config.toml
vocab_size = 56
text_encoder_layers = 10
text_encoder_qk_norm = true
residual_init = "scaled_by_depth"
optimizer = "soap"
epochs = 20.0
Rows from block 12 of the audio encoder, named by matrix and row number. Rows with one number belong to one neuron. Each number is 500 + 25 x the weight over its row's rms, rounded and kept within 0 to 999. All counts start at 0. Numbers have three digits each. After the name is the row's rms in percent of the matrix's.
# fc1: MLP up (encoder.blocks.12.mlp.fc1.weight, 1152x384), inputs 192-255
# fc2: MLP down (encoder.blocks.12.mlp.fc2.weight, 384x1152, transposed), outputs 192-255
fc1.367 098:525493505460501469496501500485476486489462528493560524494459472520511484498515544505490524519450481498499507492485490486566500500506463487493489482516500480421519479490471470532504499507475509
fc2.367 090:503481487523513480505498519577517498497500479471483513491500514487468499509496477468500468501466440501540469503522460508533503500458499483505488485536497510483468518473480478475499498492510514
fc1.368 103:493521444484487525498428464492484527541546475509503470499517493520501509484514518512537486498533508490543531497498523527492465492514482520490490492530505479492561529503500490423489524543507505
fc2.368 107:503483502488502528533507529539536497476514518486476528513507497518507471522483520486489523495502479477511509513528542485527531502515475536504525532488513494453493472459476487505513529474476489
fc1.369 099:519502483512501515512479486499485569470549474524494504556542553552496528471477456538498533507504519443471516502501525492522518498473509478470512560499533494541513508521515493501542545505509476
fc2.369 101:492482484471519517526501473492555498516513500536480509529476518519499485506541495475465517486467488519534495495527494504491469474516526536511516473569481532469489518486501504522495450555497503
fc1.370 099:494480495540491480481486516505498490494513502505536486476534486474514514459463440517522539505523500457497526514510508456492507503496502481544490520496508553546541517489525531474517488477480537
fc2.370 107:549547548498498539516500469495556455476485511478512498503493526503511516552484483528467536528480513483491488480497509466510514527478495527497500463494500491476547505483508537525498525493519468
fc1.371 102:506521512468493512501490459499527526485527468493528515462485522537514514498499546514504485505469504522525515435508470527537536508534488488484455508484515478501517552488497511497503488472491470
fc2.371 105:506480471498514476502507481554530515497529496507498492507477552496468511552526484447442471479466458483513490463519508511492483464483519489543472455522520493503491498493460440522522518514568569
fc1.372 106:502466514509478516501520493501510500474526499483488490483494488538497554442526508474456509520494496508461491490526488492531496508538510538471514508536479499467466461470530498549518484538488556
fc2.372 105:502488551539504491512505503497505490506490499515536482505516523481486510476503446491457498536441464488549503507502457490545490501441500529516512501571511494491440480495495475468493483459513496
fc1.373 102:493451512507536520525509520510462501543519515529502536471485463503509508543514492513501507479485510493488518499506493501528507461493489503509528470512540456466522495535511520478499535499505491
fc2.373 103:515516507516516502501503488561475508481502503526498530481474488500477488493536479531528509434481452523551508503492399516482467484486522506504487489534516448540497521503498482520520521442506500
fc1.374 100:459513514522507505487509481510475492502512487476460524507514501477522469530471478508502507510437552499539488486528532496546490502545477524500501503493492506466516530525530535508512541483511472
fc2.374 093:481495551493496506472512487510529509523523507533509554534502484504529504496522501468509488497490516459540467548512486512503473501523517492519450454502477488479495443521481466491519505539527495
fc1.375 101:513515488524485496464497489510507531473520465510499513566500471511528525517523495515477525517499458506477491484488503504522525519519516518525476523477544475506493506512499493516505465520531489
fc2.375 107:488486508573484553500501483469503526481555498483545482495503460550486486503509498466499469521520468482523460476539434497512485534537524494528521480558486502498441519515541460530513511499493520
fc1.376 098:513470471486493462514516488530490499503465521482512535485503471545527492486490513486504471491494505499506509456538456490525477461507513443509464458480463506527497533528514485502529545527464489
fc2.376 099:464496504543500512502498477524494532529514551475564491525460484499441441486480489484496464487526472538538494481505479459480450482504489510571458460489487499496480492515490500499535463477516511
fc1.377 110:495502502491532504481517484516503533507509443501506527454459502538509470565512510454478461502495512519520535525506531522489508497500465511482491510500461482468498490469566500478494456525483501
fc2.377 104:489501476494516520512498493495534527517498509475559462514480522513501488514515493484458458470478448532523484460505482520515458473519480530517523478514492503486504501476476450495482505502501540
fc1.378 096:486523480484495487458497451527521508506494473481529497464496524497505442477471506523536538490466497505456506490489466500486505482496524515524475511549495518575489447455480487536498507529464532
fc2.378 098:463474483521471507518484526534521489494479478524496488513461472521465500517482506515548490501450456547459498487506492485529514476481469508522526505513522512470499466452468486474475502495504473
fc1.379 099:496450476471468481512520536471509491494515497534498520496537484514531495535511492502474470446471497501464571472519478535468520506516493498466474488502554509470523523493463479501552485542471513
fc2.379 094:488493526491485548492522504539497506457567513535510538497510484526462473508486513502511495528500481458532516470518538455513534474504511509491504543506481473484462466487457479461536489546472493
fc1.380 103:497505548518469514529479507505459514569500496483491494503519467492492527522519464498509458492470496515466494472487508510510477510497513519535528495505483528519506467479544548462503490521488525
fc2.380 102:464476496512496542478515488508490477489495497536521537498473486469469491548483497509479496480460483491524501505502479462531447494456543476554476460520509519493477463475509489484528485456452555
fc1.381 097:492520489516504521502497518523476481487465472487520527458511492479565548465494561518481472502493550479509485513488514518502540509537526491462513513521448559488505477469509452527465472531535483
fc2.381 097:492466513479474499522450527567505487514476524529525497532474517508492509513522472500510438514456474496528463522513472501546469503509537513514508478515501511517484520529472474461468490454515545
fc1.382 101:513519459526515511480492480468530516509522487483466461447512448489506455470505495502498492490512526498440465438489534507518482482513525494490516502478468504508512482500468512515493455486498492
fc2.382 104:464501530505526492481517563519560527476513483552525503463545495456475516511532485520492483494459458502489462495482488513526485496509523554483500496498492490502478480526526518481498474476489528
fc1.383 099:522503493498551515496518476484511527518472517541497513522476474547520481522553507477530533495489492507510502481460546520549506484490455459494547497498504476486476496518513507474468502498456476
fc2.383 098:503475507490496513489522506481503488501455542528546498470535522482493467487535499467454502564487521514508495549485527456542520496514487493500509465508545475483504495546519525510493506526538520
fc1.384 104:528480461484529551495524521525473536486498493522484512523471491490477475503491491495486498515505528485558533486501564531560528453527531524446468484513492508477500496504492523494510548494469505
fc2.384 099:434462472515496512506524474489507530485506560493532506484449521477468463466507516489518479496521504485553511454545480488500476500484516512556446469500502490500472508517522480512528495500503509
fc1.385 096:510497493465479515470541502545485517525522504525546482514484519503451482487512475494500555521490513491473468479485521513505519476490502494486479504508474566496560479462439518504499506504480508
fc2.385 104:514511491541510490429517534542499509487466492497488508523533499523507507527544531466493518471524502468518518550533479497507524479446513517507499455490533482452457498529536493485494480486463462
fc1.386 092:532507498531461516514536465490512536504460451528476553504450511537442493499545452467484486500512510482477475494488524583508558506553503545522486479506469467533483496493487526497505489543496506
fc2.386 081:528484497528546522487531471508474491550514498488549482524457491534498531515487503519524503495470479481505503522500499445483483538482469513468496532500494518470533491496480472456494466501482529
fc1.387 097:520531500506483519494533514466557503511487475512520503486500525552478498505474490551504498483513522496488469534481474562474534491524558509495521505503534524489436483482535468507487510495507528
fc2.387 097:526482491545560525457502419469538514547456519516477514547528491535502496486485481497488495476479486526478477509486477502493488506488468526532496495535488467514468471500502515506485512485524519
fc1.388 102:543491485517430493470535497490494495512448529475484488528480514468458492547496523488520499510497475500514518550536492496515505461506502485508467474504483527517513497477498515510482489508511451
fc2.388 102:520488538521462488524507510519533477493463499480547472501456454497543504508500450531515513497515482512488473561497507518547492504497518497508487514529521511476505498428515513487454554474522476
fc1.389 110:533439541497489453478488507491500488517524495545488476499444449518508478517505492486489523486495509504493474473515518490546529534494468523492501475531490481493498498499505527478492455464508468
fc2.389 108:438480484527518516514491517529534539483511501523462552489506475468491517496500497490512444494494498525514510510503474488523475502514526534517531453494477445494489507505505450469514484505480538
fc1.390 100:473510503513505517487497490511497499509454523529450501546494461482471524505499480483483488465462512479473508512481508539436553518486519517507503478558526520490503476497507470501561500498522445
fc2.390 092:532475461497500496474503486525482548535511486453477544502489453471514491490493507480530543483478503523498477521487462509469532466484528507500498442494482503521444510545536541443507474500484515
fc1.391 101:521505563520502493508559439472494497482515439522501451502503486517508510506515515533492480490473492472490496543495521544499470501461477508494512505495508501510495485528535495514508536524492474
fc2.391 096:478501502482489497481478491496491530465513462478481494477497459487462524506523502517520511465477474496525532517558466491454501497499484502476448459527506449478480470524492502530485508497487519
fc1.392 099:445500505526485516533518486522479514502484512531507480509494467503500492494512515484506509524479491506533494524504498513463521534443487536537513461516471423503510527516468490512533457504504530
fc2.392 103:479452486522565511471536494523532484549452515504499516525487472479518462451531434488484482498451474507483493510493448432452493498474483490523508469477460491502529488480515543480552508487473487
fc1.393 086:537488490504480478504504529506486505559449467507495478477487482516513519522504522496522531526432497520485467517521493561540529484486474498500495496515529483472469487495541494494538478508499497
fc2.393 076:500489511538503546484482498518499554460494541525457520493541555514483512487480531481510501527484493505534514446494467496495539483477478516539453521511519503506476513517529457485446513473494535
fc1.394 105:512487514553448492451504498476520522521573494479515467485466490555478499531521524484462478487482525469465486462513524542515498482473499485560514507487514540490501492514512553458482469489488491
fc2.394 105:495525502518518471511456538509529493464492520492528499468517536467506509475491507483483482486525444452535477498498470499491484518482536559497490481486504522467496539464515514482510507506521541
fc1.395 101:470479479513505511496484516512476528483511514517494514516486471548494525532487469467505522507471499513503535505558490535451527493538492447513507500528469500481513502495491510508480509509521511
fc2.395 107:460490502512509525510519499501523443478487473498499531506528459504492503514523471496454494480474437533523497526558450511500496486465478464503562499504537527509487510489486474476479528483511512
fc1.396 102:490494513494498514484486507476518461491518475436478522530527475497440463493485515524502475517509528465486511515529496495443523514483503536508509493509544510458518519524545471541509524528520529
fc2.396 100:518479459480496494520541513522510504524458560483514486480520506518452533487499470505515458469459508508510498547501488508486513485490492528484481522511481503480517501507521535520500492495514545
fc1.397 104:498455526451516497507501525531495484520506525518469514444519508483497464548519447483489472496512478523484494499490485466501496501535499512506467483469495518469460491427506523474469463570516471
fc2.397 097:477513509503466452466512496507535479509502485513491469478507526522472520530530491464507498441518460491500480519490492501512524445502487507517552447474481513496509483487484507509486485494472507
fc1.398 098:507494549468505529549538498457519517496493488512508510522512502493531486431484497457519495514499476481486504524513513505483533504486482467470530530491515498492554536515486527515456547500498467
fc2.398 101:516473503476517484495509506485504498512491530526503480498535501484541467497519533464469521499469528528506467519489496477509513516527455478488492481502559504477517484512465503496512536496513470
fc1.399 103:535453536521506493524545543515490483484509519497515506479482489557500446515528499502485463490450517527516521509538509508476489467505507455478443466502466534470500526543478537494511501513522519
fc2.399 100:507509493557493480486430513514502485485489533505519536493511516458487503473519503474523479491491492495541445502492443527490482498491494528540454489486505515495489539510497486467493513468510509
fc1.400 098:500507517451529475507478500493494456528487487489503512508522431458477464547529522473495533542502478475499503466492489528499467541503507541501554495529475475513557486502539482496466520480458487
fc2.400 094:501524494518488480491509489495456519491528476481456490497491501526503495495532520490491495510415493529496470513496498525498506520528518508520479474503497484496486503462526488515446513517467565
fc1.401 099:484498526501493466556445496468486506518506500515505481484508530525477463474472506450492534481490499518476460495513518494478523459491479536513519524521515510477470473521475510514526481542506526
fc2.401 105:512466476587548502464480487479507484539437516526536460541509494477471501482515456457468499483479469505480522502499462486481497483523502492537531492501525492494497507483474488471516461528528497
fc1.402 097:505507466527498472508509521523486508533505542438523543520503516498470510530497516507497517493471524451463536504459533452509512481529534510512478504491520522513503494477547552524479508500470545
fc2.402 100:502486489493520489531516521509546521502524508509526504509508478516508565480510471476503471463469523536519502453465442469475514491500487487506490506488513540476503490492478541467485483502493523
fc1.403 111:486528515529445556501513508505464506506486499484544516517489492515460429499515537489476477510501467505491519581483519465515541528516484469548507503509498474521569438490461533512484494525496494
fc2.403 109:530460509538469513517484555462507492498499498449509528493475471504462464510538523491494503524493442493526492535514444441502496490453520528500486502522547491494487464492546494495513494485510484
fc1.404 098:479541493490481459445474532496474544539505524498515509510434511482516511533515488453507515517537485523460516489461512509457496486523489521471468535515491508530501489480492464500487512529522483
fc2.404 095:506460492478501547534549496541522542575538477542505537558482460499522516506484495520463508528536449530460527494511514486442523462488504525466486501510547473490490455508469527458510459495523497
fc1.405 103:514451473538513479514476482527519572484502492539537505526419468468523469463488525475472484475485507541529494505475479508573549485504471466472497483461491480508462519516504500440458498513535442
fc2.405 101:446457545498494509480504482540483488520528473495511519468474522474474486495475480547525507495484480565528524493514487512513489475503502502490489443506483508522467495499484465497552508490500496
fc1.406 104:498534510527439492544457514456511521495488536524514494478487541490485500510524468483516511503493501479465498457565491491493479520508476504507502526542547454489501498479493497516501468509507502
fc2.406 114:490521507556508477487494521514528486504490545546548507502510426453483511506544466530496464483511456508532498517520489504485510530489449559511523487537453490456492537498523466478494472506513498
fc1.407 105:500538485490520520533529464521505519497496550509510536490496464502459516501516501524492496539481502470532492522534530490490480471438482488523485529504532467495530538521485475470518457510477500
fc2.407 099:464495497517502510511530495520532507525499501494480488527524446514481471493493454472514502486512529494529490547505504484507496486466454492483489528483484519519490483525451506495472444469480487
fc1.408 110:475545489485503484505504470487501485493508487503499506501504530514468526479484521501526479529464495510435501534538502485480494520507524498521518509478506492470523485487484529491503523510482490
fc2.408 099:503448507522479493501514501522500487504486550525537503504475430492458493471499486501501486489456450522537487512527435511478507504451499520521527494507531502508468527497500485451524519454509524
fc1.409 105:497505494493487510484485512507477499504487490541522510490538526481492488469521466515493498525499492470507459465508488525469512496482509484531482493515494508533492502517516545474483502496488455
fc2.409 106:525479473490516498518511508489530476522477540527512523491526505507507498523543513455483498518472467511540476541451498475487508482515499512487486466519521505491510519551482503480515500520511497
fc1.410 096:508475532494494498522536562511502506521485519463491514474538551507507468482542508542516538484540471467488514498501512521482489494490483474528544506503498498496474491467507517475474518489536472
fc2.410 099:519473457503480517506490476538482549514500509537494479458515473503494527514513473501484467488486498566465479510472485540466491513459490538489498550514503477481515517484505481511487487512504545
fc1.411 096:493489465488506503470472547531502466485500457542489506489515500502454479529465504512491481487509511524467540504478501476513461513473520503529515493492484472523530538481487543503500474500522497
fc2.411 090:512515503504528468513480487510542531494534528490516481526439463505499538515534466496517469442472483509513499489499433513506514513530526504515513467507481527496514541477467502481498517506471536
fc1.412 106:493522488457459453489479530498438477521521488513526531483489476512528460469469518472480507498461473523510425526501499480505522510540488471475524505512489480502503460502467474516492484523499483
fc2.412 105:466476497498506483503514516529509496545493482507519514457491501485462507496494476521493476501521475503520472557481468535528485537501506522503508483518464514504491470498491431480497514474501489
fc1.413 100:482497530496521551494502497531491519483481553495512486494498492511498498478528492489490554523469484494532502526525506504514504497486499505527489479486488495442471475494478493462533503508454517
fc2.413 105:480500530504479515512533524489496493507475494453514503509539484465471493475516477504479544489526507497505482494526504470517522472438505500523485477497500463475472496508523442498500499500484485
fc1.414 098:481515504494506438519503498457513501508495459512481518458517453511534483495497491498504525491488485478508513513495540551521483479502529511543508528540556537525487522497505519500453459510513512
fc2.414 107:538531509510479494508483479524509537483525542480483539521488468516490498493476512486449481459502485487511488478500511518508474520502479479507515453494486520444505540478506452461474477463466497
fc1.415 104:503488508506485444516483489526481480511519484553507497498523480490483480488542536530494560499457492504499498532525524527483526526455476508479499528468525496474532471550475503529493483494499483
fc2.415 099:480497475493514555512510553516540536499493518492524495541447458469443503487515465529503437481447516495528457526457470516500511509488474522484465479478477518503464545533491437504474491493541535
fc1.416 103:488486514482444529508545524486499518483508508504502534494469520553515513532526473515493508480486513516478537497539479463458490468430472457507539484493462480522509451454531499502505470482468462
fc2.416 113:491513517518485512542543550512517547491496525531503536485482488469511521522529492477523460520501456538466484517518463497448509495503506508488506508515498453477526465441482447452492499489500504
fc1.417 101:499514503531530451485472556501488507517474528484484501510513485518503449495495513480498512486444498457509485476510491512543472505537474511499510516535512492470500441494518491509501478478532467
fc2.417 103:497478525505515512505483484529492508473480541478485522536512505464501501524467486494501526478505501499480452462545482491538486478475503497530439488525491496460462498495486478469493479517534489
fc1.418 092:492483492502470524483483461510519480473524476471477486517479476520488523496496514497486509458487469458499551469507504496513535489474473486436558487513497529498488505519462501522472562515490529
fc2.418 102:460516494549461490497518486550497485489482498484526482529509510472460541477518487471469483535462485517482493511509480480497492493450491487498465507520514459464470510503485512509537503484514537
fc1.419 101:461517548497489508495520519553483487522466501551540531521477501511518483527539476533470500504507492450516525518494481496529501498497490531515526490471506449544500511514503467512552518505571502
fc2.419 095:507512458528523429491548532528439512517506477465520503518531478484512481487501474478453501504501499528500492508512516484445526517495509482537528473471475518477537521511503510476506480454450546
fc1.420 097:466522462518527520471512505504505491502522488468506514517479529541537517499545518487507526515505512494490499471487510545570482450540494459535478505468500518472490546504516528508496520539506540
fc2.420 090:497521485548543511509550496507511538480506523523514508529498472513471531536457494511496486469463455512522486503445484519461473517497510468520468487542451494498453520559499491510528468467493511
fc1.421 100:523494510500515543463472504518488486522492516558463584498453493524454490460506497560494519512504509487466530468460509480543489506495505492504451494524482513545498463508512453467508525537481507
fc2.421 094:517485497506543495552533542485521527454513505493529537456522498519487489488497526557535513532537510506475481532480502463471547514536482524470527481504486505551495484493519461491495511554476538
fc1.422 101:481530515498477490486483510477501509515497494488533474457481523458530499502493481504515502505482495555485531511498503461521470516557510501507495490539452471464507465555503505513518518494527491
fc2.422 090:487473482546517501495490497532488488489529504487518507505503480486512489504519486476465460481479443464558464486538440517504478525493512505503528475541541505528489528485504438482488502423522536
fc1.423 093:481492501480480485486483504542457528527489498503528515511508477538529503507479498491512463546476541453532481493524477504515479497552515503556515518479508495548516455468548484497517497493508493
fc2.423 094:475498524522510498545491530479526505498477506471483542506507499488474511534521491490469521488469511501492476466522471477508484490479510509514463503510520511495522497500522420494493474464504513
fc1.424 107:467496448515519506491494528522502537492480476506478512522464466493500493520526492477503554551492491472448518485520505481479515489481519480488475563510525499494507536526454509480516492475534480
fc2.424 101:496475430480520513513506514452534508535497510530521511566473515480495559463487532523456487494505459532489524479519502487459498493448493503454502488501526519489542503460478501497478468515478510
fc1.425 103:530496527543478509490526509488510507458525493499540544462497491499515477501518487446478470465493487524492483521528458477526490526518490490525516479547508489469493468480542473443517463497496515
fc2.425 087:487462511512492494515446523546518498505504492512535513504471494479464496526497485515502483479457433502543470514505455500533472510495523525522486474502491505513479532491503439514507524452512549
fc1.426 096:463518463501497462545462488499510533474523531489497495513520480508531479533531500518508516536509469510490527514508477549450491459481504554483528487495529463440513510501468471463483518495531453
fc2.426 094:489497462483485503500510513540505515534463526506499490515439474486509517512471500515477517461487433489496514503493454485445479486500480527515493480506452518531502493470480435486482455494524486
fc1.427 098:511502500491450505503510539498523539476456514521494543509522480530494464526518497468497485460503492520500503513474475472508502533500473489515499471520505524515524494491458498447471495493514502
fc2.427 088:518471496512458510508459508522493483480507545519502513475478508475481519513495473476482473475475458487526490501494483491508509513468504541509508472496514512470491522471490446478524495469516513
fc1.428 102:478457495462473496490483477504516488522481554513526512527489507544477489451511530463514493457439487493508507497502510486513510482491511494477506505497475492485491472490490520532553492511485497
fc2.428 096:438472456523529502492512476512485506492484562507544492508471464471448452474498474480508469521542464512525521475541486506465505505509523501568470442478503483500511495543487493514545501533533482
fc1.429 101:464492453477516475509525535481478519493487484490464485439527528497480488500514459518461479482510516501464468472506490502499463472506546489524506504512468489518474525511555520533489508473526491
fc2.429 100:516505503534512491459473483485505484485471502502548515550515478514551513510452518495461504511472462489487523508513473517470478497485508496497506510464510502449468484503523469504502439463475530
fc1.430 104:516523496490488454479471516548509489492488491537477443487541542495495483474502476502542499492504549469510507483527537472523512501479524492511532462527509544496567521506562511497492494476502512
fc2.430 102:547500525496547521467497522459423449486461540497492503499470521524483495529490484524512526494468470519519487516497498486480534523441510486501536496507524497482488528519522476487489495463515517
fc1.431 099:513476476504488512484483488487523521480466451513540519471510539511502537458474481514484485496560475476491505496474486495421502469491494558464494516548485496476467495523471488469522508483489504
fc2.431 106:499480453466526513508490477526511543554475479519475491552527494497509546462541544465494496472526525517517537494493460496487478504512509528490520454514524484508505515509489510468489443549504470
fc1.432 099:503478484476497518508503536501463503465577520474514475465491482507515451514497503522500535501496523489474473478508455495572529505535539489507477485502486438507534491506503501543513488520547496
fc2.432 098:516498528519512545488494528541494520454439501482459538551519486480446502505500476485473523493501485490517516491516501477474521515437478484528493482486501512501466518515516472506465475473483532
fc1.433 098:513495486483533507521487527498499530503480514507495472518473477519471469468519491493505486496525485486504457447531542523500472504522455473548439470513505491498492497502530456454515461561511528
fc2.433 094:507464525507495534509488543531517508495516502479525541541504452466478545499510535514505496540465512500555438503513495496517498473467481517505462498496451474487474510517498521565454468481527504
fc1.434 097:471490526501468470513510497543521509528508468495536496515526497492514504497511501506504501561490513506455522533521479468499487521451515523532475543501447504493513527492508479562526532465490476
fc2.434 106:513537516535535500474562514496495450520545510488523520515510524517498460514484504474458464503496477542497489520508492484484459487444503467567481490529474507511444481513529497509504495524493541
fc1.435 104:503494492465525442544493491544513473531500494535493483501485494538513474473477530471477511510494526516507506444469533466493509488472477463466494516502486497493517490500457509481517499498516475
fc2.435 102:475473532509490548507532485492501472508517535485520509501493463469480490517461487495480441519497507507508534520484480470509511472506511490514488516511473478502459523496517472485443489478488472
fc1.436 092:514466513498544525519515461477522529518510509517541574494502525562502513447524510545465486479474461516515513503510500541502516544518517533490512480522485531517493500468454502493504531504522524
fc2.436 093:524500495556494436468464556540524561510479441512514500505508496517473484482507495496498471476484491496509476519509466520464534496482498464498515470468511488473508545515489504527493520522491558
fc1.437 093:532491549523531477542477515491484524507506510516528536536542533531446491474464526533516492475477524467462490491493468532508559484494495488479501537474544528548478521486524502501458480535507476
fc2.437 094:509471513537524509485525467475538518460488520504499546515480475512480513477519507517479483495502472462517535487518490500488465523473527490511529474551492434480534515499488462484516502501438527
fc1.438 102:490504504496479551496491482472534488470501532489500508424517536485505504514542508472512469465512523458525507520491485487497485495523474446544545519515520501518512528513467456469520519471487507
fc2.438 114:483458550496491510537504483484516507502490512511524471451512563516539510523496505479520488535462525455513480530491534534498467527561483520493501525497506525493515475484547482511490500507538497
fc1.439 085:457490475500501493507537501509492545474510449483471535467505467514519519514542487490536476526537474500513514509523537502496487511504550503500537507517504467494467495478516541509505491527499540
fc2.439 071:485501512498517539490517512433512456554466460502530506490536511505506501493498493502529487470453516478484504465490540512448482510539493510506471493469464474500497517473479491540516481474481508
fc1.440 097:503517468512508483514516460484485474505541480513526469530498501471461507530500494489559481537538520470506499482540489476483514472487506526490476493469526472544497488509476501524492455502513504
fc2.440 084:460514500462470526488485510488472492518449494543512476489516501517522499494543485452549484490455473515489547516499507509475484494545468518542560491497497501511499443465474508476494461486508495
fc1.441 104:500483494487490497448481519506483492510483483488484512467462541539487490534496510482527515504504512522492503498484495497487505503483499480533491540451474506517476491466489493510477495484501506
fc2.441 104:504516494520500499521476525506543497495474543530471506450499513463488514500495474516526491456501463485505490501544453486501547503507513519493521439473444508513521507458495495507505451536461508
fc1.442 100:513508565492470463534452504496461504500527506519504475486498513463479490514465499519497495487546494474485532479500474471468495533497500475506512518498525489496506508489485514507504496483539521
fc2.442 097:517502522501460501513464512497499508474504535518507519518506477472499511507561503478520496535446482513468493550504484523489467517527497535506504472507462509495484492456499471473491454504465526
fc1.443 104:557535470493508555512488497475511550498498522522492520471512481517494518485489478485508491549492491535443524483526489499461523505522468475516451512499469538489493540507510517472510532448492508
fc2.443 105:510498462542500482468535486476486460488467493498486503489495516453489518519558527465497492436487475526510428547485531514502498483500484471506566517478530500506509512485498485455518507473503473
fc1.444 098:519487522513532466484536508506463470519508497538535504475496492534522506503496492503479531502507505504489466464485527480535464518515477498512489474526526478468472506526513517479468500514497493
fc2.444 094:465490531498512514512489501528505480490489475500525533506466494512500499479484478492499491451513462511555486495539418512514486483459496532504490479524496451472437521476486455512506500438517527
fc1.445 101:547541486487511527481462470542462544499501496447531508493463493538469509529459527551543521521499496462450482504496507535496509481521512504488502543504521524537523489462511528495461467504458468
fc2.445 106:539488487484529493511507555527523499486508475502506486516464452518494535492511476489532464488476501551515485470515480495492504490506487495493514517518491544482490509475445514520465482529511514
fc1.446 096:483492522498509508537484522503492540500551537514513453511522510530503489492510501496471554537514508526523430546500486478527516482474468459549512491530523501508486505511501517511503496506470517
fc2.446 101:519483520557468449502501506518492490538515481481514501528486441500483438510507484439511492543454487471529531509563496469499480511494472471496512515496509520527505512459469444509496485467472541
fc1.447 102:508513530507485513545457466533482514478481511508523497541509480534500479547537491485520534486486471478525438452533499471506501509497482487504511522517498506502514463516461538485487509552506518
fc2.447 105:487440513548526497504523475500526460564444554532505507513531454522469523511518464504486513490488432496535506483530466480482528508488516510538549494496507499489562526516509472487512502456518510
fc1.448 078:532488540500503500469485471498479501512512519547530509500521506515497496513488500536473547497468500485483526435543474476508518547508477534483514495517503443507503491405531500480517499497490508
fc2.448 062:485482493514532535539499483520503540475470475453466522524469526475490534493524504496507489513479477506477510476503523466499512516518544490528484457519467452532510485571512537511493473519517506
fc1.449 105:536519444448487492534515508506485522483513494515536498518492491458494519451499500523498535448475536453479525527486512462467550504487509512463527520508529489494495482490474470507522476483513526
fc2.449 102:503464464499507486495474499523535507523502509494463487572485476532478493469471524479465485489499453490541520521500474472548491516488508510529478489519493517508509455477492474504500516454494533
fc1.450 107:514489530510552470509516462506505547497497508531496471490507492499499536482513502491486530478491507480446489479481513489511538508504509495536484523565473520508474500502515500468548531494484525
fc2.450 111:573492474538494482472494479493519499503522473508436542531458490529510491505491461505487543516511502496501493527502546508497513493508502538496468492496501510494521501528515514546478511471503549
fc1.451 101:504506466496483511493457508469492505489493474494498472475487478556503530511512540532541497496536500537488499479499451523494495518527465458475510493475496505468504510534523511521556478522492540
fc2.451 101:543508499518512555492437478517535503515476541516498488522462510490508491523499492518489495455477488496508496470498518442488534496489468484531543482490496498513498539446474484502500518499519520
fc1.452 104:474531494514541471505490496535527473475527536535486507516469498507543506490472525520480503477494487477455483470546524513530502477514491525497501484492501508476495509540547520488538459540536549
fc2.452 101:488480543515519480476524512532497500486517474492535513515451513489533494477464495526517476510479496526517437466504422485524504519499489543512481465536507477469458524499494479489548533507521528
fc1.453 094:511524500527530494508466544479502520551440485490500497518503495457438469507472508528527587529506531464506503547497523529479449470535496507524478544529525511481515479498452470513514517519492519
fc2.453 089:488515464478523547516505488514514550503432526527494466546562477496522541484526497471508444491451504466521502494531474501431471508472472490487526450486508499474510477509505503497495469494515520
fc1.454 101:491468486488517513499494509552507521499464500530477521468474513525487522506500481503544504562521521516532484499543461484484480524508500525507469501451502499467470510484530488516552546514509474
fc2.454 105:452494535513514529503514453489479507541506525503507523500494503526537498518493507494525458489470474520508532500475466434471490532484473527503489487524495522540519502470464492511509526506489491
fc1.455 094:534510536474517521555504562499515469474488516480535517467504476481506474503523522500471441475533485519528494496519534510465461504488519519493437471519510483530490494510485533497529475485512478
fc2.455 099:492474496501508502512468501547488524532468465536472528507510447476479523471527474512509528446516485470539503489490448493519468514519505499515521522475511461480530489551489495460494495473508541
fc1.456 098:524532488512561505458518497491484519501502504516467481509486503544481542489507536461523511480526497515463521494493493495533556523488496506520507565504496471524499523529526547520536502520495475
fc2.456 093:485498478494453516500520510485506506465520534481497487532531511498519521483536488485470498485492486514524498495525473485472488509456501529513484468500463516484531512465536445487508461460504511
fc1.457 098:495504531499520532508499496530520503499470525542515509529497491496490481455494515506549556540483497461460499500537500503496517517469478467521538461451504546511533537531495499440537490447541566
fc2.457 090:511504492489466519567534475539477449486475540488499530503525500497485545547520476506485504520441501550524538501508491493468492515526520507486510488471508490452489491491537464477477475458532505
fc1.458 095:550514497491509484500447522496493498504476482494527467471539464483478472495478463483499537538495493464485499510542479521472455449471447511494523524511514501495490467483526493539515512522530512
fc2.458 093:506460474479516538499527493480504525547480485521484469547486471501499517476531511513461460468490481500527527483507476465499456503501499505521519454545490504500527512517504487513489449518509493
fc1.459 090:483498519507492499520453485506534470509542511491460492540515479545506481496497494518499532575541506458482497508477499472498522495490481493504531496502502518480476509502531530486515476459478561
fc2.459 091:505490485516517519486505476528500507525480509534484460523503508499493528497515497476482507470460473497512524528468471462472463515465519492497524478527524507527502453517517507497481462539494511
fc1.460 103:500513486463525466502502499529500486485446469512482469503472493503507475516504505532503530512450576489471485473497508473528506494501527515523514512522493556527539490464496484506475512507501488
fc2.460 106:554487487480484480501478503535502493521480489495514469477465489493524512543484470497553474498478495517481497499545521518541496477508486455509486509519479532489499500488476460475464514467518486
fc1.461 107:476485539456503491515568524541452518480504485467515529489534525512525487519490487463468530501516505489511514527524473499489478508528488448509505525418485479503490484482508505484509502481502509
fc2.461 107:489515514530483478545475504492549502500494531499503507471493509508465480520507443486512537456504466455519495480497442538499526525457528549515540510487491471540532521529509420507478480473518494
fc1.462 099:579500525498482493505474483484521511480490525530548547477500489501526517507481547503529488477480517509478465499485508510479490476528507502511548504518482507470509451491520496464488485491493517
fc2.462 093:429462488478514535480536496522519461518518523520472519493469535513501490515492482495481518477530467543529496485547478488557455509502530489477501484500503518490490528493495485503535505490472514
fc1.463 099:475556453528519495531473521521481533515498515486531496500488508473511481481489485476518503506515465497472488490464508506537481534519497516541495506494533488531538532530548491531537514497508495
fc2.463 098:473493552497498513523529515494536471490528487464534535493484475472510484555539510518481484482478498511533477505511531465471507539498492497514464523535472458535523489458519460489495498473520545
fc1.464 099:534477470426478519493506526528501544508478504520484509513503495503483483465520537516494513519493478503468482524514491499494452527504530542482559524487522520501487473468505467461502489539477499
fc2.464 105:477514491508505486537480554512483475502509510524562515472467473488496501533533493516521467516500470523457502501504526481499505497523507517498491537519472498517482520518475504471522512515486513